config.yaml
model: "sound classifier"
dataset: "synthesized solo parts of chorales (CocoChorales)"
train_examples: 39062
gain_aug_db: 6
noise_aug: 0.002
n_mels: 40
hop_length: 160
input: "log_mel"
spec_augment: false
win_length: 512
targets: ["instrument"]
num_classes: 13
arch: "conformer"
norm: "layernorm"
activation: "swiglu"
mlp_ratio: 2.67
head_dim: 48
fused_qkv: true
qk_norm: false
layer_scale_init: 0.1
dropout: 0.05
inner_norm: false
moe: "top_k"
drop_path: 0.15
num_experts: 8
moe_every: 2
expert_mlp_ratio: 0.5
experts_per_token: 1
shared_expert: false
subsampling: 2
layers: 12
width: 192
positions: "rope"
kernel_size: 15
loss: "cross_entropy"
residual_init: "none"
optimizer: "adamw"
lr: 0.0018
beta1: 0.9
beta2: 0.95
eps: 1e-06
cautious_weight_decay: true
steps: 3400
batch_size: 64
epochs: 5.6
lr_schedule: "step"
warmup_steps: 170
weight_decay: 0.3
Rows from block 7 of a small sound classifier, named by matrix and row number. Rows with one number belong to one neuron. Each number is 128 + 32 x the weight over its row's rms, rounded and kept within 0 to 255. All counts start at 0. Numbers have three digits each.
After each neuron's rows are labels from the 100 clips, of 14976, where the neuron reaches its largest size: "strongest on" is what is common among them; "peak on" is the class under the peak. Only what is clearly more common there than usual is listed. The data: synthesized solo parts of chorales (CocoChorales).
# gate: first MLP gate (model.blocks.7.ff1.gate.weight, 512x192), inputs 0-95
# fc1: first MLP up (model.blocks.7.ff1.fc1.weight, 512x192), inputs 0-95
# fc2: first MLP down (model.blocks.7.ff1.fc2.weight, 192x512, transposed), outputs 0-95

gate.138:158117166096132142189141144048162108170171143149097093161124187151145115133167150101111164089074116126128130111127180121097115104153080182166134131136163083112182118092145140109109144129141156162094136114092103105128099110175154094088156120122120136142157192198090174105092095141130103139
fc1.138:133104100094118101153110118146124100168113098111115128113149124109167111103182161127128106075080065157080146113098138146086073154087081135146101138123162089119164129128097161134124142148134116204104119188127119087184126170220157087072114126129132120134084146112115114147170145142143148138
fc2.138:150106113165143117070135160114102142099128085140107160165158127104094149175159077053139145096089066122170122156064200139130164145155126106180191148120117154050145137116187106128139071084101077150099125118171108118123040101116142177117160118075139124151099131103125103109129173151081092126
strongest on: cello; note B3; note E4
peak on: B3; E4

gate.349:108157116135163085069179125082145186158057084131127090153143087100111113139200150139140120115154102123107197144148163086155210166113132134124055129128132157146099117158123130126138080080103158179174168132176087124154155133109182147168052112096174135125109176194089163115139052143136161109
fc1.349:180162089131144154130135142137155159205152093189142124131107120135182164088139129121149160082128194075111101192147082177081106103142078118099152149141177134085151176186115122106150117138160157160078149152071177135173092148104116143100144081123106118150114139057138128168145098166055168163
fc2.349:066181161125081137155154109116105116100114064095146158104123109107061105114175154173186110141098114175086165126136184134099167144133065075074131135105129145123108181080126074102165123106116161131148140112167150117103147115125166133141157113075236138076166139176120109178134142123165107113
strongest on: saxophone; note D4; note E4; clarinet
peak on: D4

gate.395:079119097124064157110154106118149175098135129107116152158158121134156151115161115147109152131119153134115170109180093135102152100106174135202116143169139133068123076117120160166152097128111155136149134075154109094090111184085145132119119122169195132180136110072101121141085143103137156113
fc1.395:139096094087104064157103093172166108132121126077102142147117104068163104098113167214091126172141141132159194141161149120080120165137178097113169162141098174112163125154142067150141105117161164108131146112172090121143149170111145174144113145122189144116137097149092130133106176101119162158
fc2.395:086092124142172135145149110136118137111115128183101102082143152083104165145101081205084117168167091108168166126160180072131103138088178106057085111081170077119085112139076148182058058108108126115147186100119121084110133140129061150149114135116137148097181154141137110142151131149155139154
strongest on: saxophone; note A#4
peak on: silence

gate.493:142121140126176142135166154078112075131162125117132088171148148097106190093203102141047185046166120068168115129154121074115163128165106121129150158106102083154170111073115089169126123134133143173174184152161164119153162114135153115091091082079148141138128140073144144139135126138115159133
fc1.493:072160096089091110115086194174069100086051155087163090113164129093149155097097092102100075184109118152094093113112176159118130121101173122145189180171139139145145089197089168142124154091195096142154152130119044137134141099079083118156164071126086092085141087134136149109107153080071105101
fc2.493:155131162142123085156126165124129136096166100107084161156187150090134203119111191134113111125097078132062092145062099148088106138193126119111131144095133096086142171056126066129106090141171077087169138120143104141088153087106134117172163180151101113072064117142083125086175069116104142112
strongest on: cello; note B3; note A#3; note A3
peak on: B3

gate.228:136113160166189099144103096146077113119172163165102147156132154141115127163125157159132153161161136166150164114140203191132090100153181151188127156126068180116166142119090182077181100096100093115109113169188148090126164067143175153070121110101113127153152178141079130115093178116112135193
fc1.228:154170129140174121129109142161139223130155157104156096116083137064052176150138133108130145160085144080157066106123140129159122095105122069165134092133125148098085089149132135172131136116137180102140123152126130128137140172091098126144130048120145085130101160126201163094107176102132097152
fc2.228:102159080104101152139102113106121098167104129153104169076100078105119115155175121114091132087089103115169110125098113185135096131119148094150167127179134162109134126105198170164109134147115151145152112123135100170182067154171178122154120066093182138165100148178103116157118081088133171134
strongest on: cello; note A#3; note A3
peak on: A#3

gate.154:094153180109102148122121112095097158162168117129097151149073072128154140101112183085158164067127091131118178098063130183098140166145136176142135125110163090111172095122147105116164171121171159136178161087114070056132053124104182052141153139093097109094111100134107088096070092074170115082
fc1.154:118115183131137135061141148140142140200179057154152126126088088104113073152148098088088143128126118125113104165177097174128112169107114114102149129145122100141139175115136151124161130154114160149128092158085120131135111154137147073121121120097103100133073095169122147167167094132100131129
fc2.154:164153173138096093101097176112136180125139167118089087127157130115106168145130123047097146173113119141119135122108151076123123146108135132099090134074126141126091077088174127143135130081111116124091155141094121161117156177157189147114132153122158155137154165136095087109038086116170127105
strongest on: saxophone; note C#4; trombone
peak on: silence

gate.336:068163107133149094114112068144169182120116113190128084112124103118118160187121158131087198135169151196144161168183206102110144093137153141167142069094170093188164163113134102125105064132109133106160091121175142188102108151084213111143130065142139139142102139108141101128110153147142121124
fc1.336:155105145167093176150093154129130189144134150088137132079105122124148100174086083114080108132160135120174096110106136113081125057164113171169110196097098159139068174147168132138113163202163100150157103097152158127151163140093128100100137126095067135108151121071179093119146120134176093138
fc2.336:210114103131098170165112156155108166126104143075133155135149105117135113154144171207143138102070161113123141071105153144096098128087141128184104153137087174035090131118127178182090114105180097183105130106148084157103094181080106171134113104059119137130129149147174132146130109116132135163
strongest on: double bass; note G#3; note A#3
peak on: G#3

gate.295:115151182083067098139105172069132065097158095164104138104107110098085136074134149074103113111115188088137123110108128125106084073138166123145157099109151164156201160079119110143116152111115143136100143119131138108118122115166149054128106207106178141143123093090144156171087121122116183119
fc1.295:185159121115054141088108089112119099118097161120092092136067137148095051140148138092176103116108121128089081105129101113096174137183079143080132171106172117132098068109144136121117134113142144135096098127119135091118070090186132176086060130157113111144200091093104155064130152089119193105
fc2.295:116155130106122070084121100079195137192128060120123112094135109105169162152106117128153180104152116096056138100083062083119137121198135108140104095100126154105115072186192113111131148101156105134143112102168158196152081132155132135147116149131090135134124159125161086119089092078156078100
strongest on: saxophone; note C#5; note C5; note A#4
peak on: C#5; C5

gate.223:097106084150153113112110177126118140138158131129154154096153106138104100168144123091151085098167142130116184089112192092127177139157121148162106135137064175103159168159070106130123163126173149133098141101182061076156103143157138144159124129108086104125116103141150107111131097182170130161
fc1.223:114139112089148160163114093159147138060140102166117121168106099072132086079109145114146138129102164103152160155118120154127114129135153083139143091117090070136175198181106145178155123125086123149160124104152080128124125103131190124117188161131099172135014106110185154109167134104152142119
fc2.223:100107136168088145113118145151113092085068135106128135107157117105083092187187136132136055122153102114134111050095122158194145109107121191154100177154119083179102139130133143141135077171091120116111102077136111093137097155129113144164100097092153152086099083149150201160114136160161136125
strongest on: saxophone; violin; note F#4; note G4
peak on: G4; F#4

gate.193:088170122101127150098146129160113109111106125093128123141176130124114155091147168091111174114147115156179103148162121134109108142139124161178073181153113153165175102093101099135165084187105141111199174099133124111134159104125109100099148161175089122136158096156153062099087097177077130119
fc1.193:101166065122086131176124144136129140120112184107083090092134115063125155115168113087148132171142161159086208095142083146115105141148111128143151115100172181096143147087124150129145157132135139132084131154164111111113120113142109078148147124076190125098073150152108125173143095173124109096
fc2.193:137155127116094157169101184143153087081159116110149186105131105161122074157096146070111080202152169167123085149103127154124111112065089131130100150159163091129132168115165180155142059066180134107070110078141170140117096151147172144133148107107134162134132157114104203120105154136121142174
strongest on: double bass; note A#3; note G#3
peak on: A#3

gate.452:088138154124131186148079166156096142068103103139185166128156132123169112157132170107160151086105099132165124110155113214099163151071155139185192183165163134103144150125158147104135172171119087101131104192113156113106154095147102126093126083085207128166137165082112109113094070119071145061
fc1.452:109126108121146076180134102071144123070093094108091165164233171093160181158098096063143112161101193064090150159177098109074096099120157081093107111101073100172099097137166156065114104095176058138115095060134113139062138098104143158126196166154156141104117115102179064130120154133097130120
fc2.452:153116067141129120104153117142131122177112097107095144141181093135083124092097105175165082176090170145151186141190129076150131079092108170170130162157175091124169151146099100163106120166097162109138104113132190100092149165119171160139093202145168134135066116137114104104174109175134149194
strongest on: cello; note C#4; note D4; note D#4
peak on: C#4; D4

gate.117:117161130112117147114122096147119093069123104146170097126095111127062075171117177155162122149132129119144059138129132137129108099148134128141182128092119181111098114177087163104051132114074141083112112177126136114124141079124159084142146156164150135132131153100112142164105134170095180166
fc1.117:123171185103196119190140133126171109122133122162181129075153160142128116080160198160118145133174159183167151145124155170180111212151177109089130126118141164160118150152136129162144115122149150160143109171131103178167176103122132090198132171134199151157133156103156154180107153137161127147
fc2.117:140087128142089116095133184185136135146218176128150106145126164132072094122134084134156157214169153108149201120099111109172121139054143117135081108124171079145123130129136112137119189079124120153115127182112145080146067146070066156121184118095137131097150139116116114073139108158093124198
strongest on: viola; note D4; note E4
peak on: D4

gate.246:088133140136109102117136111069148137177112086120141159099166169137163194174189131136099103122065097139140091113139165151092142136109091131170043135093125167136133135081114123128141138119091150152172125201179112164142137141120088096087197051092176150172145176115148124117120099085136207111
fc1.246:096100100125081107089076172160125111134096133115159149110134168146131189123111139128144162127107146084132078178161101101121236155154196101109164188115074170092146150102182096135156062141129122119156111140146135102055138183119085165116079120171077124144108083134161166170088170169193184115
fc2.246:151127126137086154180107051154106136147174141113171089104158154112084172143121073148160084175142117147119129113184051112143138107089127092115146176072155138115161100152077170127081166063115137165153121069130072159056107180120128186134160126070126160088154160106079128139150116148111139121
strongest on: cello; note D#4; note E3
peak on: D#4; E3

gate.420:122123162132120089113107150142115078104145154107180126180058151154072134148173123164085115137113066144126102101143139128186174108148139189114187152171096120122138132119135047112105115120181121105185126112117071134140127106126166125160090066098161167138084081160139166131139183117182113100
fc1.420:116142082155141100065113147173098096156195179119172096127076143131143116131111109171164122108138153115199070107153108068104106104170120107138118123180145148160144134138154066118138098157096100109098133040130136166085095115174130114120068073138128094160135153094204136091107209095145086195
fc2.420:109166111101154138157171106127132105131063140073149090106122138199114134157161066160103164134133119148122105080105187094135134122150139118120147121080159096157141156118059125074129130118162149106104165171095161136142115075123135196137124135183209138157128110119150158130124114169187195160
strongest on: viola; note G#4; note A#4
peak on: A#4; G#4

gate.147:117107163095096120093125203049142128165132132100156178137102136138049142212174187153087173101093118153107112140119134163153093111094088152154157117113095176164124159120171159120115156118152126137165175153130100085163135105138188063148119079179149120144130128157105119182067105085127121118
fc1.147:168155161174164135121143108121099099133158154168122135123148125144115149138141181108117119089133101139134075147179119138077047138097130108181160105130149177149152130157142174149179128124132111125159145181098129078138141140183133116111111182137146126159156158070088166146101186154099146163
fc2.147:093145113151172177138220103138154105102145132173098117086143148134160132164162176090105085122146076089135095117115197177134089110161090108177154136141114139157124105102122149122168138088096107121110099122117141138199125146125096140129128141015186091147104186142147159089118158137146145110
strongest on: cello; note D4; note B3; note C4
peak on: D4

gate.46:193078138167151135157112151152171088135083103184096083134121141110112167133147077152091135131149154173158090144161092183185195161118094105125176151192083088095123122182176127122155119164165089123116106143085103162158108095138148134086111151096089111116091115107121167128173124062168133103
fc1.46:130150093108143185096075095151154112149100120148104137136088142092098169084136064140143102105165098136075080164171181101143149165163160137172100152119100148080112131182148155140130156148142101142186125129158141127158163095084150080138143143082197120156167168203081159135166105099099142123
fc2.46:180162172127142137175155143165117176127175128094156159132110107058086093152073159161147081163124093085162138117134082163183161069174113152105141163163097089158153125083143135132100156150148166175154095099160187112157166114141134151123060108145102149193126084099110155164113175156086135143
strongest on: cello; note C#4; note B3; note C4
peak on: C#4