{
  "model": "sound classifier",
  "dataset": "synthesized solo parts of chorales (CocoChorales)",
  "train_examples": 39062,
  "gain_aug_db": 6,
  "noise_aug": 0.002,
  "n_mels": 40,
  "hop_length": 160,
  "input": "log_mel",
  "spec_augment": false,
  "win_length": 512,
  "targets": ["instrument"],
  "num_classes": 13,
  "arch": "conformer",
  "norm": "layernorm",
  "hidden_act": "swiglu",
  "mlp_ratio": 2.67,
  "head_dim": 48,
  "fused_qkv": true,
  "qk_norm": false,
  "layer_scale_init": 0.1,
  "dropout": 0.05,
  "inner_norm": false,
  "moe": "top_k",
  "drop_path": 0.15,
  "num_experts": 8,
  "moe_every": 2,
  "expert_mlp_ratio": 0.5,
  "experts_per_token": 1,
  "shared_expert": false,
  "subsampling": 2,
  "layers": 12,
  "width": 192,
  "positions": "rope",
  "kernel_size": 15,
  "loss": "cross_entropy",
  "residual_init": "none",
  "optimizer": "adamw",
  "learning_rate": 0.0018,
  "beta1": 0.9,
  "beta2": 0.95,
  "eps": 1e-06,
  "cautious_weight_decay": true,
  "max_steps": 3400,
  "batch_size": 64,
  "epochs": 5.6,
  "lr_schedule": "step",
  "warmup_steps": 170,
  "weight_decay": 0.3
}
Rows from block 6 of a small sound classifier, named by matrix and row number. Rows with one number belong to one neuron. Each number is 128 + 24 x the weight over its row's rms, rounded and kept within 0 to 255. All counts start at 0. Numbers have three digits each. After the name is the row's rms in percent of the matrix's.
After each neuron's rows are labels from the 100 clips, of 14976, where the neuron reaches its largest size: "top examples" is what is common among them. Only what is clearly more common there than usual is listed. The data: synthesized solo parts of chorales (CocoChorales). In brackets: how many of the 100, against the usual share in percent.
# gate: first MLP gate (model.blocks.6.ff1.gate.weight, 512x192), inputs 0-191
# fc1: first MLP up (model.blocks.6.ff1.fc1.weight, 512x192), inputs 0-191
# fc2: first MLP down (model.blocks.6.ff1.fc2.weight, 192x512, transposed), outputs 0-191

gate.337 131:083193117177131128113133157122145148118148100152154154107128133132130104103123127117130124119140118131138151120134108143148160156132087175148134162157149193120151104145129148069099100135074125147114143103114103109155121164124146100116075106134136118130097116135149149107136142136110095130148167132152103163124113111132100106097123147159108109145140119101157093112108109106132130139138146136128168152184174175155118168155101147132122119146108121161163139107165092097138152107134102139133103188133116087148129168120116167110158101109116135131141127163097156132073132138115136136
fc1.337 136:109154124128154105129165100076135150163100118132133142117136124137086122107129123147123165071141098098120124155113146160099133137113106107124147144084122127154116102153110120122151146102187128116116142134117143181133103134114131145155097151143141162087123135155100131134102110091179152126144139172119127112135162143126161094121072122117137133113120175094170150128132147135104156099089096154139090098117161110158134092099170128140111127138144103129111128118106149175094104148125142140142140128139098173127122139178147118163112129112165130134126110116140168133131090042109140119
fc2.337 137:170122162128171149135134135138142097095100140129102123123127114087144138132122151124138106143149153139147148116142112148111129074133201131145089107106143105115111096109090137147131096126140118102151122134114134102112113141108112105083142107119163100125118125140096223148164117176112094150155137096138116117131124145139147148140126129120109103082153124136098145091107132112139061165164164132148090134064130114132142150149131141114134145132126135164118155147119139143150101138108176097100104110140133126153102116147117132122117111144130152113138151117099080142103117191145095169
top examples: violin (100 vs 13.8); note F#5 (36 vs 7); note E5 (33 vs 7.4); note B4 (30 vs 9.5)

gate.207 114:133110107117118129144120128130109114145131114188131154082082155132119152150091124096148122108129136157170106139161137140107074092127136119142132149154151143147116158178142114095127110090116114110147142116117134120119137108151159122115142149096114082128148184081125151112086121153116132154133117109122104107129111103150084115149099140146118117113116133150156131156164083161120138135094104111130085148119139099067158156127143145129093122147171103134035131149117130161132150125123143114139166135116130182093142140155124129132114154182141137177123128149144084135154145144121140138
fc1.207 117:128144112145154111141130128142153101142121133143150163137108113132115146115147110163125125113134134119150103146164124113097146137180117152121143136135128141160123142143168129122101131089099098161146125096135124144152154129146178160110115129152102127133160192159117166166117171141059118129169130141176178162114147115127145089124148142184135141125108161142140148149124138112103113137104118082075150169122134144122131120104116197152131112110141092157126130168152097125120119121118123085150178160151139160111152158151136151140132132112149151179127169168149153132117160126095142126
fc2.207 112:124091125106143177104119136148111142139165160148134094106137115164135143142064105142103150171107107124161164133133127148126138102119117093125167133172114124156130137131186096127149107127115153162110145082140126122118116122176118139138135113095118153133147135163197122093139120131121087134122081140117174127115105135177163116119121086138094131137143114141127132080094102144144141123103173141135149138115096113115139153106111110144157131138155131131109125097178134131189153137161121126133164095107128126152119130119127103093184118158114114168162139150145084146106147163115150129
top examples: violin (68 vs 13.8); note E4 (61 vs 8.7); note F4 (40 vs 9.1); note A4 (31 vs 8.5)

gate.182 106:093112150100152128124124147163137142101116124148133120088134142124151139131126132156074136129137158115117122149146085115155140131099123160155117093109089116126174149148143145137111106143151125149152118143129105138117137130103147121153133156150151114129135112133122118140142118123183098145096115137122131075163135205129116129158154128128161148137105139142134204149112162163152095119161174183159146140189125124151122141109133075131140161147115099151138134110082147112132103140127104147087133123105105078105098133121123101135163147101141115130177155094144158156109075119119165138
fc1.182 109:114111126119121130148102130151132091118154141168130125109085147132089144129102154154144171149153167159124099154140116157132086098115159105152135147128119067100130145107068127104114100132118153132141138135175120098164137120130126162148135150132145161101097130075182124107085126127147132126116128096102080118154094089131141132142129161158084133130125142152137128142121150108184130116133075142157121123137128093103168135137145062129153160136130093156143134115050112154147147127113125151083129082120097108106104135122132138132145151169123105133170105135123121125131139138125126127
fc2.182 112:074076156126140136165149156186134140120126132145156068158150127105109140105149126129152099176136142110135116073124132142174143162113103139146131159117125098127098120075133109150142098125149153098145147083138101087106142171140124140130126169077141158118103131150091170156129141123153141146111093128103144134130174100128119138100123132121110120154156120111121128127089121114089175181111112121121134095069135150109129075112135153096124135141112129147124164131143140128128168121133143103132134142102146083131140130163146140120087113137158140085093097104150141106135116125117142143
top examples: viola (43 vs 8.4); double bass (33 vs 1.7)

gate.232 134:109167130131101104161138171139134107098162091167116145147138096112132102146116116095131114110140152119107137164110104162120107131161130146165111136163152126102143134137122119116142105134117137148142118156124119088111104108155178095132155125115081132116080167134156109132128123139101091155115133105137094151065124122153081126106126144159090121152132108130134129157128108122126156146144135113098169197154136129148140146170122127173149131094142095115130142154135098097095182088129092141107174144144069154167124153129102159147161155111128151171115140145108147118141139135163131120
fc1.232 127:137213123156124126128112120123135127146156140090137096179126141155144126138131112131100090163130149159144146158133148078116095126153130143156108135158129136158141131163115101113118101111113097135146122104078166124143131105148132149126104149130119115122143127126164114100173184180119106138134102113125142167118095142141130095150125131171116148142126160135101115147132121124092120169144112047072183157162109151145141146152103185138145142093123134091136135126100118084151118124115149133119146129139141120128133134116106146087154124099088086120133118141133167122087155127124112099
fc2.232 123:063191127141128152127147125119111114086142146149129126126133129131083154117085153141133112140128117156139157089135135153151156150093110088129108149161120139133170149131170109153161131132096129162080137103128144119096173115157112126118142127075066128101103130129142101143138138118104106110103117112105125153144148129163142086119147129171136144136107151106170146107153126141132147154084124118155131128168132142147141148104104119130189142126136139160066110139123148104151128134161122128113224135135136141098106157106155117106137124157117170147115106137131129123128141100128165149
top examples: violin (95 vs 13.8); note B4 (43 vs 9.5); note A4 (34 vs 8.5); note G4 (30 vs 7.4)

gate.28 111:080127103105142107156133126124159168122124128151175100143174134115128134132123114142130126147148108125163195102118144120155131177124154145134121139141088138150147103135133133124131116168091152146135105127160139131147137188094126155162093163132121140147153126173151107125143101092108142118153115131096116106147116142090086144111145126104098113105125148102129153090112123141144122096118126125141101114124177151171106159108058138137145110129169080142145096121150209146105143135173143131127127150120111144155148157110149125099162107109153154139109133137136182129116155105135135168
fc1.28 113:103166152126154162134169124147168138152113150118145123134186117106127119113133153181101168137185110129157204112152124148139088129101146132091072126120131146137132068106123099107183118150116115146128128106158136158145150135143135121142110136156152145102128080143107121143159118120173105091112114150124106133144151128131186176133124105094119095097133154096115102084107136139144142155144128099145134115120163129148122097116099135135119111136125140125138107120111156150158116155145102138151140089142180109158155101124123133113095104090122125108140104114151151151148079128110131107
fc2.28 104:115121132156115150124091102122097138092127143096120116121123107125179130168084103106130116152110135120155146136135089142161153088090188140120134150146115134136103149123135111163097117157145144134145152151135123110080127111167094124116113111140074120139174153108123105115147122180096127140092095167127096146069109114114084152165143092131066145093148125146112129142141088142164078164088130131151132092124129105133139162116130120085154117125136097152115146101121138136135090113101127125140099151148131063111151111145156144107164151116137112142113156116114136121104132165134144134
top examples: saxophone (90 vs 1.5); note A#4 (31 vs 10.5); note G#4 (28 vs 9.2); note D#4 (28 vs 11.3)

gate.415 126:141172161159171120140137072085133141182121109124129129129115138131084119127148104113088122101101132111137094125117105130124158158173092134141114138145137176150113109132126120131106098101101119135141147113149115114123108147143198098151087147137109137140145183175157145133134130127097091117150131143133161144137131133126132130134109094156086104108111154115127151120122098123118116117142119139110120128139155149137133129145105198100139124132150129099132109108169110118130117117176109123151119132149128110183196131160131173106116106137191116129132140189124130132091192133107124137
fc1.415 116:098152107094109140140115144167126110075164146136130196146100127107120142127102114103109181123128164105115116113097132125115074089127147141140105096110132118130122139163162136152174113116116114116123121096153155103142125099138116135094134187101157070160135164115112103146105109159146136124091139146099112147142125169125104111113105120130150141116115116119062156159167125128175190157130152151149151140159104103157119127117147097127102119147153117129108137161129121131154171099120113161118161116095138155074086132120147112114147136160147128120155104103129122135137125144117153096
fc2.415 128:129107090152149163110098103152107095161179145121133141116127132166112116149114145118104139131110138130154112174138141122137095119145100141155164167131133122108123143150167122116080123113156116196173117152154125127165108133128111157174128142165077140145146126121152059115102096135110106131128131136177134123117115104122209147110113128132132128142127149134155131151158090124155128169149126131133130118165114155121089140126061112151111163129127104142111091140131120103163130131130123128149153106148119104105125121099120124126192137172094135144159148136126161132134152181103149120
top examples: violin (84 vs 13.8); note G4 (52 vs 7.4); note A4 (35 vs 8.5); note C5 (29 vs 10.4)

gate.13 091:124140169113164124123125106183120111157110100127148149156140118122123158136130138163165165112169161138172152173124126121167084146164123157131143131111115073111131153141150119166186071116147125158108124148138120120113150137113128129112152150146155131184126169154121110139113149122148125180156117140117138108187130142115101125125180126111177107119084127152144155137097132156129147116152130151106171169155124160105132089144113131153168139112116135108167116098086118105154093147109128130155142139135088144123152123133129136128116132147161167085167154146113143125108123131118127097
fc1.13 092:119135109101089147109173122137131149124130118102127113166159118113136125156149123120143095113141170133144129110107127138136131139111142108109157171089093147125117132157162103114056169127108130076150111139094129145121084171101101086132098126125110146123143111129121150119164131137121142100090115112101160145094123102113106166116127132121111130125122093129158109127125113136142082082121148109118154101108098153132120106164151167167154091076119157138128098153174101154119146121115147150108119131126152143155131063096148108128186162119128126105128133182098112117121150091084114155
fc2.13 085:174141106147144129127112153147120173168155101103135107150087126067173182134145118148099142094129156123139138124116119135091136138111140113159123108166096123100143132131158135088129126170112127129103120123121090148116107111148119117109122197153111113145135131122125120161111079128110116131106142088143098131152127180113167172143116119162132148092097145127119148145124140164164069107138143127155147186130116104118130102098139101150150151139133141109131119153157109146139118132109133154106118117150112132184127139081097163117170110127121155118156145135116088087143121183152151104
top examples: viola (92 vs 8.4); note G#4 (79 vs 9.2); note F#4 (37 vs 8.4); note F4 (25 vs 9.1)

gate.255 110:127157131155111140108108093076142072139106122105105105138139123143134120133119150121131127149098109128135136097131141135075163134145130120134138134135148169142122125149108092111140118138102138128083136097135087114123101167155142129107113059129134154149141164151084107094123148111140140129159120080145168151150118112111149129165150153147111115144156128093119079148136089153147128169133133140100158161187122167154148164138117176138156147116157123122116105137133117136165172164147113128154086132127163134117145121153112150138151118167145128153123061166123119117123180179103129125
fc1.255 113:134122117111153101124118138104128146138109137148122133130124146091134132165155129142124121131146129118140160097120115145158106117153153122133107115126112144164117122127104092154128105166108112095127130111181138119124103149151109120146140145143103159139145133114149137138139083123160122114164146136051113087172130141075088156115124121129108159113124136118118116128162112164181168113054166140134085127135154103104166130103141088097146123186179136117081161140110180162110133090121118154146130103096126106162098134128141122143169123174169115141131118088174136109135126119128142101
fc2.255 111:184167146096138154115131130159121070113080119160103138121140090150128129115107120137105145084120125124131102145140126126105112134104106109108139100128160172138118147159123120124100142100091138146085115141119144159133144061131113147092136121149111114171129093155104120144130129112133148121095092121175145160121108107156173085147122160119139098141105143151144133086092141153073106091204112153129115088138152137131088143169097129134104155124136152137146140112110118135106158132129168135119109125097144151110148121120139139132109066110129163130167150123125089144154110104114113151
top examples: violin (98 vs 13.8); note A#4 (46 vs 10.5); note C5 (29 vs 10.4)

gate.84 101:077121167114179096078106116119127132100091077111131115133080126115120120133147099087128114155098142104081120148155132115162128128127153158173115108129114106129171141158104129143142124162131126129132131124174087153125127155109158093116133173144147114111125120099153110095098098108196149124130166158107104103127147120088147148134144168113108106095096147138097090154114130120168129143135131175143110112128119126165127171114123109123139139153160144114141123096148163164123135121125109209154145163164129119139138151158126163099157152126116107135164139117133141131147118124134137114
fc1.84 106:127122131163110121069118121114137112072127136110113117144133142122067095133123115093154143162118092136167146107106097101123150107162144154185137147154117161181142079164109115119085124122119112131130109153155094143126090115107147122143134133118132180092106127153096118091136148107118136168140126148102143146132122122125120161115116119131152076102149123107109126136108076107125126119135137150155138100131108125169100146147162141139108133136159146150101159118110159136100142120101099170137152149141160172149161157132115141140128095168127133145099052113133143147191142147114114141
fc2.84 110:136180111123160127149107147091159158159129099086127113134114108104176142120115112127110127150151139131150154149152121131111131141158170160145193120155134135143146110129110135142139109123142113159165147131152128133103104073144135141143134100133121097102112164133104132161083110153153151101119134110132117129113038103139103168170128139123161157134116153121138152127132112154160096109104166136150123093164108149104110163120096147151111142135184126160130143110142155129142106129130131150146114082155084114084115113117127146094174163109125147136143123107128075147089160120148141154
top examples: saxophone (35 vs 1.5); note G5 (29 vs 6.5); note F5 (28 vs 7.9)

gate.25 099:143121106087143132146107126115181159097123100090153124111153143134164094134120159108107160107108121150138182092134114118122140179102100141156078109116112124142167102129117150112126136139113153144132133109163121148109125166108118090159163125131105132167146111163129124145158100132141137164129183147126126103142111142132097130143152132162127095094160119092150164132135106124136154065110193159149135151098109115148129150151127129133145129149144098124150140102134149135129139148101130140131106127150102128163175168130119083087106153098131151099097110149100144168197133102153140117
fc1.25 098:146084146103106119101137102173122122151084171114112186149100172131123152159115166114098143128132153118110146165101127121130148134151139116121130165106102102101128111125119137120089122141141133141130107113116105104164150132114146142106115087192120122160136135156106115125102144085137104119120168185113097142173168161112167100099154124099137121100106142080132114151109098128175111128172155125125116138123097123163097122147148096131128145129125152127124171077115129130139120130167105165111117126145128087085121109161173079131130091113086136093109110129117131162131118140123111131
fc2.25 096:157163074131083108149125136117122146105132143145140158133106144124158149137122104112111159101129091126148156141100137116074138143157110145130117089104117139134151124140128108126120097099138159163144103140135099140108093111153103092137115115126086115117156157157128133145125136112115119137185111136170131139096074114122165093145163158118119168101102137136116128159115106100141110110153117121143123125210150117092178134160115134141132126145134158173111136129097090102163150174098079122141074162159120145152132089112135147133104136116064124125116149115121083106138132128116108147
top examples: saxophone (41 vs 1.5); note E4 (32 vs 8.7); note F4 (27 vs 9.1)